Weights of a small image classifier: arch vit, muon at rate 0.013.
Rows from block 3 of a small image classifier, named by matrix and row number. Rows with one number belong to one neuron. Each number is 500 + 25 x the weight over its row's rms, rounded and kept within 0 to 999. All counts start at 0. Numbers have three digits each.
After each neuron's rows are labels from the 100 images, of 14848, where the neuron reaches its largest size: "top examples" is what is common among them; "peak at" is the part of the image that holds the peak. Only what is clearly more common there than usual is listed. The data: microscope photos of single blood and bone marrow cells. In brackets: how many of the 100, against the usual share in percent.
# gate: MLP gate (model.blocks.3.mlp.gate.weight, 576x192), inputs 0-95
# fc1: MLP up (model.blocks.3.mlp.fc1.weight, 576x192), inputs 0-95
# fc2: MLP down (model.blocks.3.mlp.fc2.weight, 192x576, transposed), outputs 0-95

gate.517:505502503535510506452524486498512509518538487536465536577466478496492512519502488513522517456503494474515565457483507502491476453500531448488515502506529488461492489534512460501500504477478529515485455486503535474491525521476499509508523480516489438488517512511497519566467507507493519463
fc1.517:493494474489499504571475481489476474487476492469500493477508524519503489502526484504468446507498539484512457516499515497538525538522527528456511472488519510522468511537502492472479502530517517493547550521511498513493493520516523516478462490527510538493482480474508459461515492496509501502
fc2.517:490507483462550510516486514540544561557510485521498473510520442480478520557484476454531506511458541528496533491484514498513505497533445491529506484454510483489497514496476490535491475481507542532485493512511512470499503506458521497523533496488476504514484500472493501519513476519504529517
top examples: cell type: promyelocyte (33 vs 6.4)
peak at: top left (35 vs 14.1)

gate.10:482502479507480567463519488498505490499505524489469497485519509503475491546502488494476494534476508505526542535488514554513537498451508507494509491502496518488462497481479535509516554481511529547467488487512527490531490467486466522522511494493526503465500472557515555500519433463499502515
fc1.10:469517502525470556447517501492491497516508486496484456469503495515491510539520494472493502509497509521534501506504497534503518509437480484471483489483501497500491514496486589505527560470508529532457492497514519525516517458491427520515537492444544500490510495550504519497504475442497474494
fc2.10:491479496569496516489540485517518488481482547513525459533480513503520519530542534510476508503545460525524525505501466510522493513477483503470493503534489517494493507492502562537494550488479535519501505515468493475507510482499482489488475515464476491467524468483472467491518471454501433502
top examples: cell type: platelet (100 vs 1.1); smear: peripheral blood (100 vs 16.2)
peak at: top right (40 vs 14.1)

gate.59:470500483467473486498517518516496526498516517498531554494569525529519503545479505486508473465538501529510496490480458476467466499501512474503586504485534498501504489462462505462452453516541513499489484488515484489474538498494552459517446515533503531508533462504484481491487507511494491458
fc1.59:458506494461438465511494536525476511539537524514548534500561550551511499540507534488525474472532508501525525465494469472453503508529533500504575511468521484475505521466481515487468487503526483499503493500499448491493539510501515477514478479487490532525518476512513496510485492508511508480
fc2.59:525482472494467479483505499472518537490496518527513498495468527494512512508543493492486512464506490485500508528517547497513461517489487505488448461522518493506493524462495522484492470528494498483462509564515514450489499500464503449488517481519513490488490473527493512524533483497531484489
top examples: cell type: lymphocyte (98 vs 15.2); smear: peripheral blood (91 vs 16.2)
peak at: bottom right (46 vs 14.1)

gate.246:463519491531524521513510481490536484465514476516483547522436546467488455485513507506518515501439521511499519508498512486511523491496536497456508452507483529505479492519503496503529497516501493519477500512534501480477537489512488515500538503509535475503496493450518557508516458475529521487
fc1.246:453506508486527537492514497480559495457510465525492538500454512490493447456517513527496494526456540494476520501498484497489506511516544502453529486517480522504484506517486498502528506520475488500498518515527497485469499477499513522496557488491538485505525486459502550489502476494538516503
fc2.246:462502484456484494547497495535473545488530472491506433456538522510518472562500488512480534507516503500478520470504470480485482453505485491519517517505507513558510485507461492519473518487425527499523531493473509515492457466496520500539510474480490545523502470485522500517522538513503497494
top examples: cell type: proerythroblast (39 vs 1.5)
peak at: top left (42 vs 14.1)

gate.79:505523530498488510455507506534526477514517513481500508489499478479487499518476456507498459525506520481501493495490497463507530505490530474531520540489519475451514460492490484587537480525478484535486487488521521536485495473535495475502476488520459460483505503447530502534541482464539505463
fc1.79:493490522477471499504511498495526473499487528554500516456495522507504495519546530475582469490469526490474514509521518488511473511472468493490518510486455516471514445461538513510539495505505486493500526478498509459463455491513487487521467481548453487460514550498475451533549523490501514539
fc2.79:489486495498534536465508502494466488492541522469545498509533489528514527487538485491455447502494498507506490498439554517538491489512521487493497519462451522521485502471517469523485442518454482505477474506523468526487557526488479500459536487483479493491494529518487507454537509526486465487
top examples: cell type: erythroblast (46 vs 14.3)
peak at: bottom right (32 vs 14.1)

gate.149:506483424487499464508523502520521519510530539539494524454494486509516511530460516493493497568516478509489507485519512483516528541510477514516477477479481482488461511566472499528505466511478495535530502521506479494504500469485532488530507475530527475455450519503489494511465532499524513485
fc1.149:490515448519472501479501509548504532505512525535477489443511473496495495547452535512501541533548494508489517483545480491478512529533524501490486495486490498502489507524435484520526465469479496510543501488500502519478506478501493510461496467529529507463511496529527531497475501485528518485
fc2.149:496492463499501466506547533489464473494488493481516504430504566487501501482487520468526508476487514487490487480492468506522510466515467522490544526531519491482465534521521524448503499483480514497458482520534528522528463515502441531459492485498482531515470518502529478528522478506542500524
top examples: cell type: artefact (33 vs 9.8)
peak at: top left (32 vs 14.1)

gate.492:520525414481512534497505487525519511527485494501435487509522498526498507530485504469497510498500506482483495501481527476428513497488499501490482483475478503484506508482481532551427486479498525506493476483493533513467545491548485476486507468537531505484527481476493489540475515485470476499
fc1.492:509516427495528513488503515529543504513498482507439507514524485507469513533505537455511508518517533484473497493466524476452532516484500510488479478457499507497496501479495514535450501522491520498492464482469516521461549486521486461482521468541505490500526471481479486549476534486471490495
fc2.492:455478497455497471522493489549510495508535473550549500499502525447498472495454516489525451478513474518517512567514508480534523508520470458503494460506513523546533540495519499479505453513503496512500491484438506483481525477529511531524460503504514501504510511507548474486508493481520519482
top examples: cell type: lymphocyte (34 vs 15.2)
peak at: bottom right (40 vs 14.1)

gate.66:485520486506487524470479471535479526523438473502526478511472473522499530527512487447467529507518526531500515511532452491486535556436446530539518464505456498521479533487478521506498511488534519537491500530513532480487526517480468492520506473494554524466522474485532526510532507478518446487
fc1.66:506500530507504472516529519470511471469540517480500512499497522489515473476481523544490492447497476447480487506479523497537490450528554470489491523493519524460509447516520443497485471527474488501487520435469496561493467486490514507467492511520468497534470518531474479493454508528510525510
fc2.66:513538494480513509502494557489477482489480487456495545467522474522457477473504518495485505451489496519522549488490490503480498517527512498478554511497470541509477518521537454488515511500477439544515548523480474500500472483450507477525522510556517517522491540488512449539520497540522536478
top examples: cell type: platelet (95 vs 1.1); smear: peripheral blood (95 vs 16.2)
peak at: top left (43 vs 14.1)

gate.189:491506514476498481514486516536544463501472479502528465513526470477546513527513527487517452531517468487446527479482463510502468527477467495469495504521545520492475515472486522454472491486506500518488461507538496477522504452507536526526473504500464515479486496510472474493463486514513480528
fc1.189:496479514533452528482497492492453509549533500468466529491528542485461519469502501510516510494487493491461463508500535527479517513505475487528477480476475511520505523518528497504531509545491518487547540475512532528496520556465451493455520460503519457525527497505481541490501529465509518524
fc2.189:517482490523546522504497507528473486494499451452457495535490538487512493500498500483455540485495484489511503499492455468502498466494458482505508533525503516509512502513473506550523525467479506486488480498504522495498511546543495462469475485500528538502479475504433467470536503475499501499
top examples: cell type: plasma cell (84 vs 3.6)
peak at: top right (33 vs 14.1)

gate.523:504505503527450469517485489504483453459466513452505445473505515509505495520522519524495516498516468498529490492436523483469515502496526525473551483491502551503505463464511494491548505514513541501564473504516549500471466464483498518500496493534525482509489489513484506492483509482450489466
fc1.523:499511531484527512479484503458521515499531492530515557496466464522517507502500497468512505502510493499503479500529474535520510480557468494559488511528507473491459501491506502483463573482507463465445536482496448512557529495450483486479504484509495538518529484483513484522477495538487498516
fc2.523:495468514473477497509514480495503530538503511508498454523536506501486495520518504501508537549515547483530519512487506508489516510498508519534490480448478491483513522479459501510500464458519547492538544496480512503455502555506519509550487490474466503513439488487495533474514499514486504501
top examples: cell type: plasma cell (33 vs 3.6)
peak at: middle left (29 vs 9.4)

gate.26:486460499504475494515512556522530517493444501454512498511532539512469522493527503550493522463462473526506489539450514511517486504482497479461485456501521482551478521501509503468497480463482494449493511516513523482497515504520531535466481484494478474483528506493508502485487537484498502483
fc1.26:479463488458462539491511500486494506521491514465465457506482537473524508505482479529499470445487492481483492468483512490515504466499518494499475521495477496514475499486530505480512499517506502487511536497526524524504524546491564527524485476542507500488508499515498443441489449477462493514
fc2.26:545489502538494496494456459468512502500509464499505486476516463503495502473486535553518482496510506580502484518514494501492500536459508499522514515471517497532489502483462488515532482528534463452480493459466537563503511487499533509508477460477519478454530516527451521501539515529505539493
top examples: cell type: segmented neutrophil (80 vs 20)
peak at: middle right (27 vs 9.4)

gate.493:522476492468493525530475462466522498513472507473480511492511495495461485502486485460526487536481491513487450507471496509522476478491475485540505513512485463474470500487512441508471487534467525458498474528522500498505472525509530477493481501531503493563466490508556497473489534478533507512
fc1.493:497538487516509475463522526533462475491525482502517487463510513533563538510526489490493484439505518484531522472499547511485493497466526486507529497504480513522510477568497549461506485477505465502460489481498510508498527513492458514506486529510474495490538503508461492507487489529476493508
fc2.493:495474484463507524547533528515518447493492507474489494503540521498499509495426526491518495505505501510468464515484493533519506493502526495497510496512527546460508484513508483501482468503506496507481529516477506508501464480494444480443506524497557510479457499502478483518504527522538475501
top examples: cell type: artefact (35 vs 9.8)
peak at: top left (34 vs 14.1)

gate.60:479477551518507538526501520468424494501517516505480459527477493528543486539454450460477494503516473467523484550479503501489527541491484486485462514500554504489539476522478505512516509520510460471488486489503496530508483537470499560499469480511550497533449513498517480505496525479532433502
fc1.60:472496463485490473491491476526549480469514491494521557446509518491455497505505538499489504515492529528499493476519438497478480497526500505527529480478477523529474539491520492492485505488505511510482537521481497501516503501505490479545505517515471524472544472535472510546520477493464507497
fc2.60:482452505501492520483498520522480487544509490543475475488483475489486549415506556518468474483521470541487470494496489519495506474484522499499531507453480540477507528518491539489499525510492496531503460491523489482517522531459449490481509502498489519492517490497498478510513445521512485500
top examples: cell type: artefact (49 vs 9.8)
peak at: bottom right (32 vs 14.1)

gate.279:485467461518484478525538540509499496529499516533527509513510495473532499518503537481480525497506486509472498480483460488485507542507456478484514513533489490528470522491483509480511485505469506549519510518533468496505493482494532469546497476472510527496544553505473480507442524512470514476
fc1.279:510489531474475502496494543517437502506488500483524525497558448506509498472492493499543478462526502515484515494513515468475489548505438504492483524510494465513568465469481463472478510452498517476499454505502511475459485501540504512548494475441487498498510564519505460508502526497536466510
fc2.279:505504521490507504527498492462514514489494520511478446483506529455488487508496481504506527540520501492493532472502503510509489531541547521498478519521501505503448514481493465474503480542505510505505539485523507516468499523489504489548485497500463514523488494500501527495525523532437527517
top examples: cell type: segmented neutrophil (79 vs 20)
peak at: top left (39 vs 14.1)

gate.420:501500460511470527487483513524521578482531523500533481509519487519511489517481463497523489539588536542497541503473506496565516482471507524500501468488507523548470506551512501503518546510500494465537477514467483509476488478460538483482526531493536467493505473475522514508491509499526470478
fc1.420:493512502495512510493494511524483427495476484491472511476465475485509509502473532499511504502447441510521492548528457507469458521466449493468469493476542431503504535486490445527468491481459518521435506477513501469510548567484469476484471542477496491465497499509478477504475490505483547550
fc2.420:553539517489499518518542511467485516471528501470488487459503534496454508550503490515509531509522505534544454525492478463531518488490493498526470536495465501489445529497483505461486515503500483494535517452476481503503492465474470513489518468529478504525514503478472512491543474514531486480
top examples: cell type: artefact (33 vs 9.8)
peak at: top left (36 vs 14.1)

gate.323:529489524487444539502501470528502459503526458511531462488507527516463499508480533515515513521484507482504510527530454528521542523484468504528496467522496512531499523508501499532431450510507547547486533512477490512503507533468504535516506497483514509461464492466454463553470495505494534512
fc1.323:470510527514531463510476514484509481519455503501473516530509499486544491487556466520497510520514531490527456501501514480476478472496492506508472505480489438510530471459515453520528547503510536450518435484510505538487459445495535513490474453493504458539546510506515511479489511500523471481
fc2.323:474533551513533492461519512522486448509471515483487504540491505517459506512509521503493500518508501469496497496547478540485546524495501504490543507507525460491512501478480482522497466500494520495543481452490543460512471495513501489500491521512501537508503487540530481447510541521532535480
top examples: cell type: eosinophil (99 vs 4.2); smear: peripheral blood (78 vs 16.2)
peak at: top left (36 vs 14.1)

gate.75:516478512536491481552528512471496498480520528517530530478461467478462488546513551510481472487508485531505488502450492508490530484500527488497497537540492456455523487471477496534481476485516490520446499485551462440454499503511529508506497523503496509516471510545450554518489453478503482490
fc1.75:508518534535486459510498511497452483511520492485509532508486478488502471553516545549480456501449487497489475455465512514524538496504538514473496516523512452499493498508505518536474485494530482499483503510554484489449520482522488480486519543498515550472453518528501547444494465456532509518
fc2.75:440531463448511464504492488503504503487487505489528460543495488503465541496487496511500525527477523430489494514479456461524449509509483538517473452468494521489498496518552482530527518491501511503490502464463510535465476481517519495473533527480536467496500507498514515473505525557460520525
top examples: cell type: promyelocyte (41 vs 6.4)
peak at: bottom left (33 vs 14.1)

gate.334:510477475492484516485461522473513471486502501495496472530469522490488508433474465498496489535468527505494507467511483494517437495529520506497498511484507483501486533521527465514462485517503488520525483506461530491553467503542431535524556458479516515530531498535496512465489428464541521492
fc1.334:506508509485465460484476518512523542504464490494546500481517513471574532483501526508524521564529513429471480569487518501530520528497486529446539498520504530506494486483522507486487560480505494538492476486484515469504515504459462506515518471474489442489509449465526500517485509505497520469
fc2.334:465486465485510488531560491484507496547538473523475484507578484509458480571492475481506482523530511477475510508510494536512568487517535461514479490511496507499494495463483480519477469501502555496504524465498562517475507502487498479513509478496497526517452506514529527461508559496507499554
top examples: cell type: plasma cell (59 vs 3.6)
peak at: top left (35 vs 14.1)

gate.433:541485525469507531488513492509484484486490532499482505515492502468461506485534509532463516484509490489528496512507486481496512507478500512489470460540462508491491523480480499484514475465494500480499485509525500506481513502446467505507487544479481497545498526487478465513504541492530565435
fc1.433:557466485474525532496485456499482475503494536468506525521481527459513506492516493529454523480482499483559504535498473512521495530501488531483501503510473489495521503513447496498514509455476510483511493498514474532530492510458486507492530519477519478535537526518502503508522527486522549454
fc2.433:527508502499469518488488484451497508478548503562494553479500507439530463515495489548519559448472501514520470518492489480504479491479493527432495528500496519519512533498507461521462492510500514524497469509471487548522532532516477496470471536496527479519479463480488480547515493490514498502
top examples: cell type: erythroblast (98 vs 14.3)
peak at: bottom right (34 vs 14.1)

gate.1:483520554462482526494490494509482502492477513531487522481506549525489504509450533525503440459520514455504506512507514471485508486508481494478486519482488486506515527520513512516513471505474518484445524507533496480506510514544514497521495457449475475500460471448496474533506447510517488552
fc1.1:506506450556466499514504516523474485487507481505515478504514465465517498473533467504494534535510459548482486501498486536515479506490466468517518476494507527494506473475477461467497511489533465494544479463502541512478494504461478469491492553559515498496505516534491502476473540469499507470
fc2.1:524486506485490479494534504535467464463485520518497515496487498505490543490493494498454500462516530491471540516520507503520451478549546485485528489504522463522510485504528508545462477491503530503477501503515489539528505495494482496552488479496549500521469481530536482510481489505422515502
top examples: smear: peripheral blood (48 vs 16.2)
peak at: centre (52 vs 6.2)

gate.470:485517522493504503495483477468453527507518464501493555501504489449519493485483481509473453546475474561482480466510466510496479471454531478497473480496499533505500527472542509520485512499515493532536523458518522485508527467492496522501500494526503498525483483454501469496477484515546485484
fc1.470:528535484520497488502490517506472513470475484476522499494476476515496539478511466565514481458527526485495480508493490483559517481511481497500545508498523497521492486475466480473509536459489473509513464493503521522502514531506514486552491464499480504462519467473475521535510528481527481543
fc2.470:508464545503506468492518484514479492533528533519462489535497506459482508468503491485483544537512486462500450491468487545464495514486473522469489490517492506495496502452533468505496543541509568513529505482489528496457529501475507450505538477466475522468504499474509509459507518521542518510
top examples: cell type: proerythroblast (57 vs 1.5)
peak at: bottom left (35 vs 14.1); bottom right (33 vs 14.1)

gate.339:512496541560512484514508537501500493543498479494501505538487508500507497512532479480478515540481481486493500478461462524491533520535474492512469545503485512508503456537537507501532468501515509485470554476536481491521498467484536488507526517490500490538535487498453533508514514495462527485
fc1.339:511515539534513473487513556473506493504511496505537508530478502471511498525507494495504499556510476498515515488463467542485546518532501504508504526500502526506498461531556461480517468504503491481458536489509462461525492470478535510477517520513513493535541501475490558506527482503514477483
fc2.339:480506498494486470486476503512499489529510509486480482491447503537479487535454559447506475504501541512530501512510511486459469516530480493537528470495481474521496473473493488515514571509488504514461476524543505462503522485481457504490520493481540484465532525527516514495490523472481531472
top examples: cell type: plasma cell (59 vs 3.6)
peak at: bottom left (34 vs 14.1)

gate.395:531495524514495528490509465500483475503513535531496471463494473537517496529487498472496510509490504519491514499496527517528484493474487469501551496529519534487513526497463551475518519437466486515474486535481543487519478478495462549510523458492519455460492492531523522478522473482520458509
fc1.395:518500508515487511481501496503483490503486528512479485467474447528522514495477494485487482497476493495510505493496491517526504498473432498502514489540533511484501527474476572496526552477489525504495480534498549492515491456517483510485532468485527492454482482510495500482511460508490473503
fc2.395:502481461538487542535531464507503517460476521517503495529477489554486504518506537495486530539548498529504478497531452543524524486510500491469443490525481499478541512500486586509451518474483541501511483483492534505527503483497485500435492505453503482521506491500501496475495435494500470513
top examples: smear: peripheral blood (100 vs 16.2); cell type: platelet (99 vs 1.1)
peak at: top right (35 vs 14.1)

gate.20:493519493444540547494480492519508508533458491549493515575505489466509508516486471515437481492467478560475516515494490463502457504520479507486463510516508489550521503465510477482497516500571496503488523510481502509488478534506477502529516531502484442526528500497491499488488532495490539535
fc1.20:484560438488522493458482475488491501506452472495499541558494510499513520493504507495468469472452462532454461518511478498506465482475514514462484500498505505546535497490486489467525503499523513491499491509518488507489494520522477515512528515500503450507499485507485489502468538490498517543
fc2.20:502535524476514508484526506428503505462534478539534503455509517515455455528523477449540509477487491442504489518502501495526520501474469526529517530458500520502468504492450544510517542503498495535492481531458501502505502533508483507459515488550511516484518480529523528487467479549494533508
top examples: cell type: lymphocyte (62 vs 15.2)
peak at: bottom right (42 vs 14.1)

gate.227:489531494451488532474471546463500489507536494474532535484476502468518478535437503506518510517508524488491512515515507515475530534489507468516509485514509515484479505448468450494471470446494499510513501454483506525528481530478476529527523497482501501477530506515538488504436524503451503473
fc1.227:546523495537490502471501465535519520478493515506468473498490546504476511488555513476485476479496496487559511488473501475535535493505483518496486507490502463538481514527473559510524528490489512478495487534514505466515488476493475510491498492509509506503498480481492546467502480487472429558
fc2.227:489545539483445550483471504511482462488530518499529510486471496522465519498515516485487483497470489525458505472528496487548546528506471492485535470508544519481515497551510483520504481515489525496495451507521501491526476486441465527492493478507499463539560448533461471503506532502490545537
top examples: smear: peripheral blood (100 vs 16.2); cell type: segmented neutrophil (80 vs 20)
peak at: bottom left (36 vs 14.1); bottom right (35 vs 14.1)

gate.426:478494494478525501475499527502494480467499428508530485448490500474520495501481511526494510472544488510497500508527496454471515502530523507537500480446498442537512544465492486532554512511505473523483527437505456435524490500491531435499502510524479516490492485533503458511511514476529513511
fc1.426:478519542476528477494505560452505499456501445498525546459496528497494466492456501531491473498526504529463487510529532478475501487509500544530501512460475439495523540488488481546542496501510465519498554486519478447501518492499557463489482528547478512475477527453489482522515526491506501497
fc2.426:522494524488484488536503507476504530531521524520460499519504461526500474523508505477519486534513519480513520540525494521481507532503467474522508536488495523515467481473488485502467459491503520487504462489467510495460543532484519490553500441486491530484474511471492561513511495520502508508
top examples: cell type: lymphocyte (69 vs 15.2); smear: peripheral blood (63 vs 16.2)
peak at: top left (32 vs 14.1)

gate.240:501536473514484495476491504474551479523514511460558483555457525529538513512467450455509480491516471477495504461488481467502522506490464539538482519497485464476517499483501472472495465465471528487509519526483500564496514500490513495517522499484497546480486493466492489489483467494528523521
fc1.240:467503526492502454497482506492533523509507534495480487468542512478486455435518506508496487495463551513524488472488491520522484480482516462457505484481493517480457461486509517516491471518490529476510449512515479514524526511488467504467495508487500510497503544488495499519509493475472545493
fc2.240:478496470537497545515476482495470507476492461476515475492486494476495513509490516507525485493518550502501524503576488521460541486506517532504483499439489515511500494495512526484494520489512514520508490501497510494462507490529507440488487483498542508491555527551490529512455499520478461503
top examples: cell type: artefact (50 vs 9.8)
peak at: bottom right (32 vs 14.1)

gate.121:528484457515479491471493525560517500506503516523502505557510523497504487526465529528499481518541443545492474518510524483512495572544482515480493489537493490503500536492467471484484447487536496496521530474513557488518474488489480475532475487506520495500511479496483523494491494517503519520
fc1.121:497490480518514517480502536518461462565470491482505497548545482487491508506456515510498468515502476485488518510497460505574507554556488505501513498492517549508514532476466511528472468529491502516525519501502499501517482502527511526539490514482519528502503494510517475486487454496455498530
fc2.121:484485496523490496533452528443478495487479437487498470532486504519531485527573514510482512582483531521518489483481453481433489474492474489487468529513527504512503501499474490468483488523505470541504475488489472478517488536505458480495509513500502489542506509514535496494482476478526494528
top examples: cell type: eosinophil (46 vs 4.2); smear: peripheral blood (42 vs 16.2)
peak at: top left (32 vs 14.1)

gate.19:465493504514507497472479507490508451456579518511513496516490508461513547488463532489527496519506516493505547536517482468471459515474483493454490505518522483498514494488505500528516504460458465515450520513497485473549536522499492495514503489522469517471523511480528458510506489512489521478
fc1.19:509481514484539524491521493527522525532471504508472533493483524536453471439530492518460500524491491498458474493528502459504497478519537491523512509466455507545454546489468497485506508491536462543537509530490535488501538519465507502523498501511508485485511503534496498499506533456543517502
fc2.19:457526470494507501485516515515487484493518494535531522538499511479520506499488500504467471497514504438519475524498484500499476527515438456495516524526462490519532547527496529498502553481486492456510499480478441519509522501509485532488526474509501536500509536478511492494463478489434522517
top examples: cell type: plasma cell (52 vs 3.6)
peak at: bottom left (32 vs 14.1)

gate.215:529491479448534492470495522511457500477516521470518496473515520511480475483499502513498492555524524510493482435480502497509507494479504482544513507548431496469488503495494525463490516469530514491512487534529467486487515528530490518544509484476528482479518517489550479503526490502492495518
fc1.215:503506554496452495496488503492453512516508533440496452479528516501508476511457519492505496501491488492537510506528489506484513507495514469490524487498559491511488504521484441520518536519485516488478502490520503514448502488471543467502532515499491514506473495451482525493495540549485501518
fc2.215:507483517491506493474532491497491485507515474468525486486522520529448491520510486469503535483529519523471513496541499498533519551505505559480521529483501467500505523518481551536460472506487509475535478499479491500524489492555554475486498489516494525484507487509473505469506466474488422499
top examples: smear: peripheral blood (70 vs 16.2); cell type: segmented neutrophil (65 vs 20)
peak at: centre (40 vs 6.2)

gate.473:486513507487507492522495535504498478514453511470500507453566528507503518527504510464524509503515536492522520503494536458476526528501559447536475438525477469505501487499492526543498509517515471486497490486490464498456515479474566509494510510468471497543498527489501512518518477469464534538
fc1.473:500508503529528509506504502527475527447519507474496466530415429517526503481557501529458503498465468477488485498503471510537509479522461521471527527487497522485530493511486510462466484483509551515502493539493567498518494492512411527485508480506521514482516466481514491499490506482532479486
fc2.473:526479478496555511490492458482469528495488511492500566466532517468483534518536502463549535471469535520504472497500515476512530516505525511511453512434495467499521497501478515472512479513482486495524468440483490462489502459497488503521496516462470504458462455496500513523483501499500523515
top examples: cell type: plasma cell (29 vs 3.6)
peak at: bottom centre (29 vs 9.4)

gate.368:505510505547475553491476487526554508503503480489486464467494481551522513526505496457464513508514502527495484533442514512503514472484485490464534496477438528519482529507478531456463485474504504544483531518512512466498508465490502516501484512518523498564441485477487479539511491525482538496
fc1.368:505499520522496522525459505522534524495505506514487450489512519515533508531511483491478497492536516542490487527474505486491504459514461488461501507488447513514529525509467526463478463482489494555518505514501502484510514471498495546507493524495504525537446444466489490526496480507488575497
fc2.368:487547494485510522499477533505548522535540486506496450506503494487532486556494478495506506554528493512512494497490520552535500497528489474493480475487486527514459509496474515483514468480497512507525518503495519474496458509517509508552501498503511536464449472438489528525478466532487534523
top examples: cell type: eosinophil (100 vs 4.2); smear: peripheral blood (100 vs 16.2)
peak at: top left (36 vs 14.1)

gate.261:521506459495487504449485465490500474504531520506477493517531505496512470513509502535511474515520530503520491481469520479465464478483530521495529508525525497540548421534468490474518463483496478528476499478497528509493484470522508522517458468469502473494535500501506469473494582506496487518
fc1.261:513484471512505498481511463518502443504512490491512501503537488488521512496496512567458485515547502491493517524477493495527473525504495562531554503554484479494501457500490482524508453510474488494483503438495482508471486485531515479533491481481480484489538495533525488497500545529478477530
fc2.261:482515500488536502474529495494527506485509512469487489464529485503502509509477498535496508496524507488515490496521535554516505495507514484506495535483538491502520498535485465450505515494502484492465482498474516491508491447468496475523482538500475522558480536479550489483521492512504505503
top examples: cell type: eosinophil (87 vs 4.2); smear: peripheral blood (46 vs 16.2)
peak at: bottom right (44 vs 14.1)

gate.557:507497507540486468482475470517459478462496562525468500541540462510512464488522531546484460498528540516519526462473504495507513508526477539510518476479510513470543576507486513517521534514518508500516532459538509478514492502460520509442524531547499516499530488474475526455507518513496502545
fc1.557:519484484499535532518485492478482490448481551491513483545480504492484473472480503536508451531537508521488525480450517520502509537481511541531498511461491503506521476481495529496506490501515499475454537430512524495496517532481539481512474502497497549523544463463476481478453487488498475549
fc2.557:492530500479492451543530532524473492484468524494461513525481481506474533504517503521468488472527484484513540501514510502498475489533474487506513428483517495513515515514495514488541491497490462491537523526508532458498451519472489564482496516490508528509512476518500518540482485476514530456
top examples: cell type: myelocyte (29 vs 4)
peak at: top right (38 vs 14.1)

gate.105:510512491490498516512452472534499492529468488483477508526489510507522528544492500448506532499536538509555472507476493497551537512482479497517510510523537473467519526504506515511505548485503477513473499521477501497462536476489455485487497489527465505493502491530500507501521491484480496469
fc1.105:484522506515499521477540519488527494469525493509514533508467510502528438458475521506514464463491488467405479474480481471475489493527516509493471529489529483495503510519545479492461440526502553476509515489513479474522467514502533500492505517474508501526466514500485465511489530528509536531
fc2.105:514504496495511458495463528472488523544484520535535514488478504472499447481505502485531489472462502458513515505492536476506482525535513534521563522492553520502476501496527467519519452511496481502525531498456487485477478509541550516544515498518477502445492503498451555520483558505508525490
top examples: cell type: platelet (96 vs 1.1); smear: peripheral blood (96 vs 16.2)
peak at: top left (38 vs 14.1)

gate.286:499479498485501474517527464515507489541555517531495491480460543488492501458512481481482485489489491528512496549537485473511535497477538513487470488498524526541525501497539538496518496464517491509502502504478527486454502502503423513507524493527511524495477492464515488508468475501516452525
fc1.286:522515478517494497497517499464516492503482500533520488491516486489507515502501482484483524502474557535477501490508513495510490486495510526501537484506504520542495493518477558501568508457487475467522483514550522500516527478533533505519443514475471466468543507477520516479503497505511452535
fc2.286:498492515489515538530539512477521540475516511509488463484529507527514499537496492439501512529497502500505518495512519593487530498511481501512489493520478504494510493491482520519488500502495539543484471496458493489520465510487503476482519483501477537503456494479557518534496487542500494473
top examples: cell type: lymphocyte (36 vs 15.2)
peak at: top left (33 vs 14.1); top right (32 vs 14.1)